Weights of a small class-conditioned image diffusion model: width 384.
Rows from block 11 of a small class-conditioned image diffusion model, named by matrix and row number. Rows with one number belong to one neuron. Each number is 200 + 30 x the weight over its row's rms, rounded and kept within 0 to 999. All counts start at 0.
After each neuron's rows are labels from the 100 images, of 14976 (inputs lightly noised), where the neuron reaches its largest size: "responds to" is what is common among them; "colour at peak" is the nearest of a few named colours to the mean colour under the peak. Only what is clearly more common there than usual is listed. The data: telescope images of galaxies (Galaxy Zoo DECaLS).
# gate: MLP gate (model.blocks.11.mlp.gate.weight, 768x384), inputs 192-287
# fc1: MLP up (model.blocks.11.mlp.fc1.weight, 768x384), inputs 192-287
# fc2: MLP down (model.blocks.11.mlp.fc2.weight, 384x768, transposed), outputs 192-287

gate.755,206,275,247,287,175,238,206,159,195,190,163,175,194,177,241,278,185,227,198,165,136,153,208,181,201,222,211,219,189,208,190,186,161,252,193,181,207,219,203,211,204,229,220,227,182,229,190,212,226,186,249,206,205,226,172,187,213,225,195,184,192,213,209,195,176,194,186,191,187,234,191,223,202,205,186,172,230,214,243,190,194,205,180,195,194,203,203,197,105,192,202,195,217,189,90,174
fc1.755,216,197,171,85,180,176,193,269,199,172,175,154,192,197,183,146,189,202,205,244,225,189,198,221,198,177,232,198,164,204,184,216,217,186,233,212,180,232,205,231,184,200,188,229,283,165,155,223,204,181,167,199,194,219,193,199,167,173,161,201,170,163,204,196,263,242,202,195,177,182,235,215,218,191,151,256,238,161,187,179,162,211,201,210,171,190,234,229,193,242,206,166,189,223,253,204
fc2.755,227,269,134,223,210,218,223,165,171,176,179,122,216,186,182,202,206,200,195,208,185,236,193,164,202,280,219,198,212,192,172,203,178,206,244,166,204,188,136,194,220,190,210,193,91,219,162,206,220,199,217,206,217,206,230,209,186,196,203,183,226,176,193,174,193,228,160,210,255,190,196,201,215,177,165,182,206,238,182,147,162,183,179,215,186,190,200,163,256,198,206,176,195,167,234,155
responds to: shape: featured or disk; edge-on disk: no; spiral arms: yes
colour at peak: brown

gate.280,181,129,263,184,163,261,213,201,236,184,190,211,241,197,261,199,284,205,214,145,207,191,179,203,218,218,267,145,181,189,239,244,209,193,186,153,222,203,164,168,195,170,243,176,178,168,210,208,237,172,230,200,207,194,244,216,187,188,251,202,189,166,196,191,202,180,177,208,238,156,160,198,171,210,141,169,180,192,179,231,188,115,187,197,174,179,183,188,189,214,142,178,196,177,156,238
fc1.280,187,235,229,159,171,204,199,184,205,244,229,157,179,191,208,196,236,154,221,163,189,205,221,227,171,225,206,201,182,200,207,162,209,213,149,123,181,192,200,195,200,182,195,202,267,220,178,210,229,255,258,177,216,194,226,204,205,200,211,190,206,185,186,152,227,191,221,186,197,239,207,238,191,220,173,219,189,157,176,219,169,202,176,227,215,167,195,176,215,188,182,240,184,205,171,196
fc2.280,187,201,217,223,193,248,162,209,192,228,206,177,185,191,89,160,196,203,198,240,176,197,110,223,213,203,187,197,162,238,178,249,148,158,234,221,168,204,194,221,165,189,180,182,278,212,183,216,234,197,180,188,194,222,206,175,207,228,154,196,127,178,163,179,203,213,132,115,211,177,204,185,215,198,201,226,203,180,212,187,195,216,265,180,203,175,163,217,205,234,222,168,237,238,220,275
responds to: edge-on disk: no; spiral arms: yes
colour at peak: brown

gate.648,225,149,161,177,193,182,229,207,218,149,193,187,180,218,119,196,148,199,172,201,184,197,233,229,215,189,222,224,255,210,211,179,218,187,128,260,194,229,221,243,198,180,171,226,216,214,228,186,172,240,151,217,186,227,189,184,221,169,210,197,240,230,197,190,228,205,201,232,179,203,172,192,180,218,202,170,208,122,175,222,234,228,210,181,210,215,139,221,224,197,221,228,259,213,187,188
fc1.648,131,193,273,213,195,210,184,211,215,269,183,230,213,160,220,183,201,204,185,191,218,168,238,224,205,236,231,160,209,224,210,180,169,211,157,237,86,223,208,237,208,206,141,133,192,223,200,204,154,185,155,241,180,185,178,253,206,225,189,197,221,219,221,253,157,225,246,171,205,209,225,223,211,206,155,110,197,261,187,192,202,143,192,152,176,242,182,281,225,239,243,216,241,261,237,283
fc2.648,212,162,197,185,202,212,180,191,201,215,209,165,193,192,226,267,197,201,185,231,169,242,152,185,168,264,194,193,188,252,190,200,197,149,176,228,270,185,201,152,187,235,280,193,198,215,220,203,189,102,302,184,208,219,109,168,165,131,187,142,172,162,176,151,170,227,209,227,201,194,185,204,158,207,200,221,186,190,179,199,197,177,240,209,235,202,219,191,265,227,191,185,217,166,171,189
responds to: edge-on disk: no; shape: featured or disk; spiral arms: yes
colour at peak: grey

gate.750,178,208,268,197,192,206,175,173,220,247,206,152,245,204,210,117,236,201,212,203,225,198,180,216,165,208,227,225,205,196,192,210,226,199,212,142,168,187,168,218,133,199,198,141,221,164,203,236,194,162,189,189,196,155,231,217,239,233,194,160,214,216,231,171,210,217,167,179,209,168,215,198,270,193,189,171,225,279,187,191,230,186,184,225,197,197,216,202,244,201,205,210,210,261,249,281
fc1.750,165,167,231,188,217,152,234,193,246,141,227,174,217,205,154,268,232,173,162,184,179,174,169,205,225,258,142,195,213,161,225,189,216,161,127,217,247,214,253,206,242,177,194,267,143,170,255,168,170,183,183,137,220,207,165,191,216,147,181,151,140,223,169,204,145,167,200,200,238,205,181,147,242,218,182,241,220,176,207,174,219,239,221,216,161,200,209,166,204,200,228,220,209,206,193,188
fc2.750,164,176,300,204,220,243,207,142,167,186,210,231,224,143,194,206,177,193,170,199,194,158,150,185,213,186,197,217,194,226,215,200,152,225,255,198,240,208,230,271,191,194,200,181,227,170,207,214,228,182,256,162,213,205,185,224,177,207,211,226,184,201,190,243,233,237,211,205,148,223,216,170,183,174,249,181,204,276,255,181,176,216,184,217,189,195,155,201,162,202,191,189,191,195,260,275
responds to: spiral arms: yes
colour at peak: brown; grey

gate.3,246,220,228,170,202,185,225,213,183,236,194,157,161,213,174,254,267,164,158,147,202,142,249,260,204,221,218,201,159,177,240,220,163,189,236,202,201,225,246,230,160,179,202,211,205,229,193,150,178,178,214,190,194,181,166,225,185,205,232,159,173,228,198,128,193,171,220,171,211,210,203,146,203,233,248,240,186,197,188,201,200,220,173,162,186,214,218,154,227,233,139,240,204,206,130,169
fc1.3,218,183,125,225,209,178,179,216,218,192,186,232,172,210,236,178,166,215,205,269,204,173,243,164,167,222,196,194,244,229,183,176,171,216,245,219,212,219,217,215,209,246,204,193,218,249,222,236,220,185,162,181,211,178,224,159,200,179,184,168,226,211,211,195,212,241,156,218,204,230,181,194,211,214,169,183,168,195,261,226,206,250,226,172,236,224,159,264,219,246,237,218,227,190,190,159
fc2.3,214,271,171,204,182,232,197,244,221,173,226,180,218,188,181,240,260,165,211,206,179,244,255,218,190,215,181,189,268,201,220,206,167,223,231,188,235,213,175,144,227,228,189,190,175,183,147,158,227,187,204,250,181,221,252,209,214,190,209,169,229,192,214,161,192,264,218,240,217,208,174,184,195,138,194,171,155,173,200,182,153,206,152,222,201,196,214,182,213,178,252,259,196,199,165,174
responds to: spiral arms: yes
colour at peak: grey

gate.494,178,221,145,227,196,220,216,197,223,143,231,156,205,191,199,199,195,217,231,211,241,226,186,231,233,235,153,184,207,169,183,179,228,185,224,256,197,198,227,223,215,174,201,202,194,177,265,186,209,190,137,165,201,222,128,165,204,228,169,178,236,178,161,199,275,194,196,173,204,164,242,170,211,209,186,186,220,189,193,157,209,211,155,252,210,196,215,216,208,155,221,117,216,217,250,194
fc1.494,223,250,143,166,238,214,251,220,190,232,201,156,120,218,139,220,179,177,178,192,167,161,182,236,204,206,188,171,201,215,234,228,219,234,195,265,179,136,275,199,127,194,196,207,151,195,213,238,193,184,178,220,273,153,190,168,187,211,192,185,176,209,189,174,142,153,203,205,212,181,210,197,198,225,186,228,215,199,244,218,195,200,196,190,168,194,173,197,240,213,214,187,175,219,182,182
fc2.494,168,144,239,144,177,185,211,213,181,204,168,206,115,212,222,197,179,233,241,220,151,191,127,227,206,174,217,262,212,183,215,179,196,217,145,172,179,191,276,250,153,187,220,222,153,213,225,222,197,200,233,169,161,220,184,183,212,233,239,194,226,182,190,252,259,258,211,221,189,177,208,200,129,155,218,224,224,206,233,177,233,183,279,183,205,173,166,187,246,170,180,189,180,208,230,232
responds to: bulge size: moderate
colour at peak: brown; grey

gate.85,229,221,188,198,230,201,179,164,147,176,206,212,223,200,224,177,235,202,207,203,168,228,162,197,218,186,209,196,172,194,191,207,172,194,203,169,251,212,157,187,210,164,226,168,179,238,207,260,177,234,219,229,175,237,228,187,199,239,224,289,188,210,134,196,184,207,208,186,237,228,222,189,182,208,190,158,171,239,191,148,205,229,200,216,192,207,232,216,203,188,165,180,224,187,190,172
fc1.85,200,178,226,234,198,155,190,197,206,225,227,184,233,215,260,185,197,241,249,212,189,197,167,209,244,156,194,224,191,190,194,239,190,196,231,148,204,219,171,185,251,199,159,167,134,208,176,205,205,184,227,196,147,187,227,194,191,189,209,240,173,201,206,212,219,217,186,227,228,226,166,188,202,233,196,191,285,210,213,168,199,208,210,224,188,192,209,181,195,133,208,152,170,193,192,224
fc2.85,203,160,157,188,217,172,246,184,201,197,168,245,203,215,193,162,187,179,219,209,204,236,262,155,218,200,186,187,214,248,178,201,237,163,192,213,186,231,243,160,215,208,189,216,99,186,179,177,201,118,190,201,210,190,115,184,218,173,194,186,190,132,210,183,218,205,186,204,243,205,157,253,222,187,170,274,242,279,181,243,194,211,159,229,190,198,154,185,243,203,216,225,207,186,181,215
responds to: roundness: cigar-shaped
colour at peak: grey

gate.620,213,174,159,165,172,192,170,229,186,104,208,209,180,243,203,201,191,197,178,217,222,205,172,216,173,218,255,206,174,204,196,147,190,250,246,190,207,163,238,170,213,144,215,217,171,177,182,162,187,193,176,175,184,249,208,160,222,155,185,202,258,180,196,226,136,178,241,240,185,162,177,174,210,217,211,179,257,213,190,201,190,233,191,201,177,165,212,230,161,189,213,224,206,199,225,193
fc1.620,194,218,111,221,197,145,214,175,150,146,191,237,199,125,212,233,176,195,228,206,196,175,141,155,184,208,185,217,232,257,213,177,241,226,174,249,235,143,155,208,192,216,208,174,215,186,119,179,184,246,134,208,188,198,254,170,201,249,172,169,216,205,165,192,185,198,165,238,161,259,253,183,212,163,212,226,191,224,216,216,183,227,218,233,219,209,178,235,199,159,173,183,231,187,176,177
fc2.620,216,168,151,225,216,195,201,223,204,195,168,218,220,176,158,141,142,237,207,191,185,166,223,166,192,199,220,205,172,211,197,174,239,259,176,117,154,163,180,208,188,189,196,182,218,238,167,240,176,212,146,134,153,164,206,231,216,144,177,177,223,197,213,219,222,231,198,199,200,183,166,215,206,205,167,209,183,204,167,190,106,195,187,273,170,168,217,219,190,180,223,206,222,201,247,260
responds to: spiral arms: yes
colour at peak: brown

gate.231,174,194,232,213,182,210,187,213,191,195,207,203,219,223,194,229,172,186,197,141,202,175,267,207,198,222,200,187,203,237,216,201,173,164,180,217,205,212,167,224,185,214,196,223,192,176,201,176,247,165,204,252,241,166,202,207,238,281,184,160,266,217,181,160,206,202,186,229,218,196,220,182,160,222,213,171,199,194,194,265,222,204,167,173,212,181,126,186,187,225,149,215,209,224,186,210
fc1.231,202,169,208,158,196,253,178,215,176,220,206,184,190,214,182,191,171,198,189,218,248,187,199,167,213,189,184,188,164,204,189,188,223,155,225,177,207,178,201,304,233,207,182,194,228,205,209,231,189,220,210,217,183,215,254,189,192,280,186,177,245,170,161,213,247,233,271,158,160,235,200,241,156,244,190,141,180,171,204,214,203,193,214,191,184,177,140,215,195,203,229,196,219,167,190,170
fc2.231,198,208,191,157,223,220,205,196,180,202,221,189,220,207,199,223,204,169,214,190,206,217,239,155,202,191,190,186,199,186,190,187,188,172,188,179,250,186,138,218,217,205,216,176,133,219,201,204,197,176,153,197,183,200,164,231,198,156,219,187,185,186,176,214,161,197,178,167,217,210,226,235,189,219,211,201,227,124,193,171,209,223,175,236,213,228,249,206,146,163,182,199,231,216,218,179
responds to: spiral arms: yes
colour at peak: brown; grey

gate.662,209,182,208,231,194,217,201,142,226,157,164,184,212,199,210,186,170,170,180,197,221,173,255,188,203,189,238,188,201,167,220,190,187,173,230,211,231,169,159,180,219,231,172,198,196,230,144,222,199,209,260,196,224,186,212,249,219,229,179,243,225,196,203,188,206,171,174,201,242,199,177,215,178,200,155,143,160,161,184,188,231,229,210,224,174,188,249,261,199,220,186,190,226,188,257,221
fc1.662,189,198,158,188,147,133,194,195,227,210,196,169,188,218,184,137,132,147,200,220,142,206,223,217,214,159,240,179,214,191,210,195,187,192,208,212,181,202,155,224,240,189,145,189,236,251,212,215,201,167,161,225,189,185,201,209,186,212,164,187,250,216,227,191,164,239,204,222,219,212,163,181,179,221,178,167,214,218,183,180,171,214,187,240,255,185,226,218,272,230,271,242,202,227,133,237
fc2.662,186,215,346,236,219,298,236,195,213,190,215,132,182,202,225,205,176,217,187,187,209,222,142,163,199,160,202,231,196,202,206,206,170,210,162,212,248,206,204,223,223,184,189,189,214,198,245,210,195,281,192,204,207,232,243,207,182,178,196,217,220,246,213,220,242,177,209,215,169,182,208,200,176,185,198,150,204,198,214,218,223,221,262,205,202,214,283,211,148,194,129,191,239,172,212,158
responds to: shape: featured or disk; edge-on disk: no; spiral arms: yes
colour at peak: brown

gate.398,222,212,227,198,218,209,180,233,196,181,222,169,238,193,202,194,271,227,233,179,261,219,214,225,198,227,229,244,228,225,259,193,199,140,181,128,171,159,202,200,230,155,195,234,190,191,206,216,208,195,208,207,172,205,202,228,183,216,170,146,231,207,210,159,236,191,186,198,219,216,198,160,148,206,217,132,178,217,198,242,131,166,154,194,210,186,189,247,185,153,202,182,148,285,231,212
fc1.398,199,231,203,217,181,171,160,202,234,158,206,237,218,191,165,257,266,203,238,246,246,237,268,236,148,170,196,191,249,173,224,156,253,265,228,263,188,222,151,173,249,213,171,138,187,207,170,237,192,249,201,213,214,203,163,221,199,206,179,275,187,199,238,177,213,232,248,185,186,190,186,187,248,192,175,191,200,160,219,216,230,199,196,168,236,192,264,169,207,164,182,214,176,182,198,191
fc2.398,197,210,177,196,196,181,196,217,210,215,204,169,196,233,182,99,154,148,256,155,271,257,189,187,168,156,229,221,195,158,169,220,224,176,172,203,209,188,126,190,246,194,189,221,179,190,228,200,201,184,173,235,200,264,270,262,216,217,212,201,177,183,157,161,209,190,183,197,195,166,179,209,195,225,217,218,193,184,224,215,287,208,196,217,181,214,128,207,221,269,262,200,195,205,168,213
responds to: edge-on disk: yes
colour at peak: brown; grey

gate.679,208,185,164,193,212,218,208,167,204,168,167,176,180,207,185,164,199,208,211,241,175,195,276,231,205,255,227,181,218,219,177,207,219,202,137,245,180,181,253,233,216,225,240,187,249,226,166,240,191,190,93,193,176,216,222,183,187,186,174,169,168,220,190,187,187,186,216,210,151,218,219,196,183,164,215,294,198,160,179,176,260,205,175,232,166,188,254,211,165,191,201,205,209,193,134,162
fc1.679,163,189,216,180,164,166,258,210,218,227,201,257,177,203,194,255,209,220,150,174,252,164,215,210,206,164,185,189,171,210,227,211,188,194,231,214,200,236,220,205,191,187,175,245,194,207,182,219,207,164,197,201,182,196,171,224,209,174,205,178,240,216,204,251,178,265,231,161,230,212,196,220,178,197,240,141,172,248,258,276,175,172,207,183,228,241,163,188,227,172,220,185,278,213,197,190
fc2.679,167,251,201,186,185,173,151,190,214,173,217,289,230,187,139,253,209,205,160,172,205,199,268,215,182,222,169,171,221,170,208,192,213,203,181,195,216,189,78,152,186,197,209,242,167,188,141,199,183,157,205,234,198,223,162,144,164,184,220,167,164,195,205,192,199,186,203,223,189,197,179,202,204,220,160,174,181,159,183,221,210,192,200,203,234,205,226,237,142,186,222,181,185,159,136,200
responds to: spiral arms: yes
colour at peak: grey; brown

gate.294,218,262,242,231,202,172,212,163,233,218,209,192,154,187,168,173,205,180,209,160,200,167,182,198,183,192,205,227,207,179,201,211,217,216,175,204,194,163,214,219,156,223,180,202,243,169,208,212,212,178,201,203,198,214,200,212,198,172,224,235,212,173,205,251,185,171,213,207,236,181,202,212,218,207,229,219,176,141,182,177,270,156,173,193,203,183,217,207,202,171,231,213,199,175,274,307
fc1.294,222,239,264,241,165,261,172,148,180,187,152,192,134,214,201,246,209,221,184,171,221,237,168,184,219,242,194,226,230,188,190,203,171,209,162,187,198,201,158,237,186,204,252,218,179,217,213,170,222,166,190,205,185,181,218,163,230,186,189,266,172,212,196,248,224,172,168,196,188,221,168,166,248,200,215,192,200,148,221,196,237,244,229,221,199,174,113,179,179,189,252,198,231,167,207,181
fc2.294,210,211,205,187,197,200,207,185,200,191,211,173,211,200,165,274,179,212,191,197,162,123,179,212,218,258,192,213,183,224,183,187,213,175,254,205,208,205,246,172,206,154,208,189,272,200,287,173,225,134,280,172,234,188,278,231,181,209,195,189,180,173,178,165,216,170,215,199,173,211,189,187,213,216,105,194,196,201,210,192,198,211,180,238,182,178,202,198,208,242,215,173,157,202,281,160
responds to: edge-on disk: no; shape: featured or disk; spiral arms: yes
colour at peak: brown

gate.69,151,193,228,203,225,227,205,207,211,187,231,203,210,176,157,232,239,177,171,166,239,179,213,208,171,176,181,213,190,209,184,139,200,194,175,131,192,185,226,245,212,223,152,198,180,132,213,174,212,155,220,170,202,163,209,183,219,207,248,205,221,213,193,210,207,183,246,207,188,165,255,183,195,196,137,210,225,212,197,219,189,191,188,187,154,198,241,232,162,173,214,192,208,201,204,187
fc1.69,201,208,190,166,164,197,175,172,157,203,217,150,198,229,263,186,173,186,259,236,163,220,213,189,271,180,205,202,173,179,246,258,212,232,267,159,227,246,224,233,154,191,198,199,189,232,185,183,210,176,200,219,225,203,194,188,224,202,182,234,128,207,215,191,146,235,219,194,150,230,185,169,237,221,212,250,212,224,202,176,248,214,180,248,196,204,207,157,193,148,172,202,178,176,194,194
fc2.69,162,208,227,233,170,181,210,218,202,227,214,223,189,182,100,209,190,130,187,168,224,204,161,223,172,212,174,202,228,216,236,247,196,229,202,170,249,229,142,252,192,187,230,209,193,170,232,272,193,243,150,192,206,149,209,232,198,210,231,197,233,235,230,202,246,219,251,185,173,182,122,193,227,206,220,216,204,183,236,144,216,176,223,217,234,252,182,214,166,216,198,195,160,243,159,249
responds to: shape: featured or disk; edge-on disk: no; spiral arms: yes
colour at peak: brown

gate.616,177,130,255,207,135,268,212,244,158,188,258,233,217,216,183,167,119,165,211,259,202,187,208,205,212,226,198,163,198,197,213,223,162,219,219,247,203,183,254,198,172,205,200,126,185,203,163,161,214,194,214,182,238,247,241,198,165,228,166,183,178,212,216,222,199,220,210,193,265,207,163,192,151,171,234,197,210,202,181,138,135,217,164,213,146,181,261,174,212,228,197,221,185,167,244,140
fc1.616,216,210,281,179,149,200,230,204,157,133,230,167,220,290,230,234,225,182,214,192,220,200,177,217,224,159,232,179,193,188,190,199,235,224,222,212,255,196,217,164,178,212,206,232,205,163,184,119,221,228,212,139,190,297,203,175,240,183,165,185,261,181,201,244,194,179,198,231,210,142,119,208,188,186,148,187,167,200,193,223,229,234,205,203,161,199,211,227,168,197,218,240,184,172,233,221
fc2.616,204,238,236,228,172,217,229,168,175,210,194,238,197,178,200,114,239,162,173,160,277,221,195,228,205,162,175,202,200,186,207,215,220,207,204,205,199,238,195,259,209,158,190,178,236,168,249,194,185,187,150,184,182,193,181,176,246,208,200,229,217,244,219,196,195,189,197,220,179,185,168,175,199,204,253,177,189,247,236,146,275,163,263,179,238,216,207,215,167,231,201,205,148,181,180,180
responds to: edge-on disk: no
colour at peak: brown

gate.49,218,220,225,211,197,206,219,224,196,244,204,201,189,190,209,195,293,190,226,210,155,186,177,207,180,210,224,225,214,227,186,193,168,305,165,196,211,155,177,222,233,236,197,263,164,154,172,160,229,186,220,219,201,141,183,206,205,218,208,231,167,208,249,192,181,218,203,155,193,207,219,227,289,193,198,156,214,167,189,192,247,174,179,171,174,234,211,258,211,180,209,186,196,184,175,218
fc1.49,172,211,246,205,207,172,198,127,211,224,219,235,188,176,171,157,208,181,171,180,214,226,254,198,223,287,182,157,281,174,207,205,187,220,214,211,233,207,191,196,226,204,227,180,209,169,177,212,209,150,189,187,210,166,221,191,226,204,227,160,213,189,202,225,225,181,182,217,192,187,230,187,169,224,200,229,173,184,197,208,188,203,171,246,188,210,200,169,203,283,183,292,249,234,185,243
fc2.49,208,197,282,161,181,222,218,268,173,185,181,225,225,177,191,288,172,220,205,151,156,239,172,178,192,157,170,197,175,183,186,188,211,202,196,176,195,202,195,224,187,196,106,205,174,164,162,200,224,214,162,200,223,210,217,199,197,208,205,193,155,220,185,193,204,185,197,200,204,230,173,152,210,190,226,246,171,161,230,210,157,215,217,186,251,201,216,195,130,193,206,184,207,139,253,225
responds to: roundness: cigar-shaped; edge-on disk: yes
colour at peak: brown

gate.259,221,284,214,208,193,209,173,165,226,204,179,256,212,169,178,242,212,159,188,184,208,232,159,199,153,242,227,201,168,200,230,238,257,185,203,219,229,191,227,123,243,191,196,223,186,194,228,210,221,260,142,180,216,174,203,181,244,204,206,151,229,227,172,190,218,172,189,214,148,196,172,197,208,211,258,181,221,154,168,221,119,222,199,219,233,186,174,221,206,192,165,176,185,179,167,144
fc1.259,204,147,185,191,212,231,206,179,219,189,212,223,212,206,183,122,190,289,200,201,209,245,232,215,231,224,172,171,221,189,191,201,190,204,142,211,211,211,181,238,214,166,192,203,198,175,239,202,243,168,213,215,199,175,232,213,136,260,171,194,176,143,201,226,140,204,194,177,214,211,218,138,256,198,218,175,212,190,289,135,227,230,220,171,201,174,218,263,191,211,232,236,165,176,219,197
fc2.259,238,111,219,126,214,180,189,156,181,206,231,202,191,186,163,244,234,174,146,222,264,322,230,202,181,258,195,220,209,190,199,197,200,197,229,198,196,181,228,190,193,178,168,216,233,192,128,184,185,178,174,242,237,174,227,213,210,178,212,215,193,221,194,166,270,225,222,209,224,193,219,248,200,196,182,172,178,190,220,196,145,200,157,206,198,189,250,190,197,202,159,199,191,193,199,277
responds to: edge-on disk: no; spiral arms: yes
colour at peak: grey

gate.78,209,169,151,258,226,200,172,211,179,168,217,188,180,196,140,207,98,209,202,191,178,176,286,223,196,268,170,217,228,232,213,157,191,174,172,213,205,194,238,175,175,212,163,195,191,169,142,240,200,173,220,196,214,184,251,206,218,239,211,234,240,196,163,185,189,166,245,196,181,214,244,198,219,224,186,157,230,187,183,206,183,211,187,170,206,176,213,206,182,247,179,190,231,184,213,245
fc1.78,242,215,244,202,194,169,160,148,164,219,189,202,252,220,155,190,119,235,245,193,156,197,218,205,225,245,235,203,203,224,238,177,204,193,161,171,208,224,197,237,218,238,199,196,169,211,163,232,196,205,253,222,230,235,264,183,211,269,215,209,254,195,185,212,225,207,235,239,188,229,169,224,183,218,217,112,182,187,189,208,225,211,191,193,215,195,154,204,217,186,166,185,202,251,257,239
fc2.78,163,285,244,287,202,176,185,167,148,216,199,194,203,188,190,221,181,188,193,251,215,214,158,220,197,277,220,203,199,210,250,207,172,210,187,175,241,215,63,164,210,181,192,162,206,221,214,200,184,199,184,214,227,186,197,188,201,155,195,135,162,234,205,194,192,287,211,212,168,180,176,220,187,201,142,204,175,203,183,186,145,185,182,227,172,199,177,222,236,202,215,212,202,202,157,157
responds to: edge-on disk: no; shape: featured or disk; spiral arms: yes
colour at peak: brown; grey

gate.669,196,170,230,221,205,149,197,203,191,208,231,172,232,246,206,272,145,244,153,225,243,205,262,167,253,216,204,191,196,165,236,233,226,212,241,194,239,215,186,227,248,183,185,222,161,186,185,229,158,135,214,240,158,192,237,204,215,140,234,210,197,217,188,219,221,195,183,223,235,182,193,162,197,166,211,166,257,188,180,203,173,210,147,222,149,180,191,164,219,191,137,201,168,222,255,231
fc1.669,183,171,212,201,189,236,191,205,221,197,183,154,145,212,184,238,193,226,213,197,206,191,237,188,179,205,154,230,194,141,188,208,173,176,221,235,219,208,136,168,197,176,203,205,282,200,147,169,176,224,195,189,210,179,192,166,211,169,228,215,164,195,148,181,243,171,172,178,198,219,235,162,174,208,197,255,173,219,199,194,210,201,184,193,187,174,147,129,176,212,120,216,195,205,235,234
fc2.669,231,212,176,216,200,192,213,167,158,226,206,192,143,221,212,170,226,224,242,243,181,180,203,253,182,282,248,147,232,202,190,198,233,205,223,200,192,209,143,106,133,171,178,194,286,196,227,246,205,189,220,168,185,166,203,195,163,213,204,195,173,187,183,188,164,220,225,235,219,198,196,215,183,232,210,249,193,245,159,227,167,178,228,157,188,184,182,206,226,197,211,235,208,259,239,187
responds to: edge-on disk: yes
colour at peak: brown

gate.142,215,171,166,227,222,241,220,236,217,182,234,226,177,157,211,225,120,199,169,157,206,254,192,203,226,215,191,238,208,200,216,205,197,180,193,170,186,247,239,198,188,246,194,163,204,211,216,180,223,196,240,171,240,200,244,225,192,213,193,219,201,225,171,156,175,216,207,182,259,234,164,164,221,244,236,154,261,186,224,216,210,203,160,242,195,146,204,216,206,226,201,239,193,254,192,219
fc1.142,204,230,199,203,147,162,217,226,208,208,190,227,212,184,159,202,90,220,223,209,176,153,174,134,134,202,152,215,197,191,209,217,142,236,215,250,212,172,134,177,196,226,205,209,250,207,204,219,220,200,111,235,189,233,207,182,166,228,211,243,205,218,207,179,181,227,208,187,161,175,196,201,204,202,223,231,227,189,191,219,179,206,218,196,207,200,179,209,154,214,174,196,244,210,191,184
fc2.142,181,178,223,188,227,369,176,210,192,212,215,184,196,190,203,220,279,157,234,212,218,84,237,208,165,226,210,194,189,201,203,133,167,215,185,190,184,196,144,174,163,244,149,226,193,172,166,262,237,212,171,204,219,229,161,210,211,209,186,165,184,187,178,199,193,205,175,165,175,184,206,137,200,221,213,299,173,214,188,199,182,207,273,198,198,225,232,183,121,193,199,219,218,164,221,201
responds to: roundness: cigar-shaped
colour at peak: grey

gate.530,216,179,173,227,190,218,237,212,213,197,231,156,204,210,177,205,180,225,169,130,222,120,149,190,151,231,188,244,192,190,172,191,206,244,149,197,217,212,276,215,186,214,210,208,119,191,184,211,162,130,193,223,212,228,170,212,173,205,248,277,136,193,150,228,159,194,211,210,185,185,156,210,197,184,223,248,209,162,194,194,200,208,185,201,166,189,271,245,214,208,245,160,190,166,146,173
fc1.530,207,102,175,237,190,246,212,158,253,201,244,181,145,226,171,214,106,180,180,191,232,250,165,212,167,249,203,202,216,207,194,208,266,225,123,214,211,190,261,239,210,215,200,154,126,164,215,152,259,190,215,155,247,189,221,174,213,203,191,209,167,192,173,225,201,162,186,201,151,219,204,205,201,203,264,221,189,166,172,188,188,247,207,207,189,165,204,193,210,221,265,252,190,177,160,110
fc2.530,202,130,209,178,196,257,222,288,190,209,214,228,230,177,219,217,258,218,238,186,156,142,198,166,215,153,193,188,183,175,222,207,240,178,210,227,190,199,231,219,233,224,238,210,209,213,234,187,189,211,191,201,187,179,201,177,229,226,183,209,155,149,205,154,209,155,201,193,180,192,185,206,235,212,216,221,173,215,200,195,283,247,249,202,225,185,206,165,199,207,284,184,256,163,202,107
responds to: shape: featured or disk; edge-on disk: no; spiral arms: yes
colour at peak: grey; brown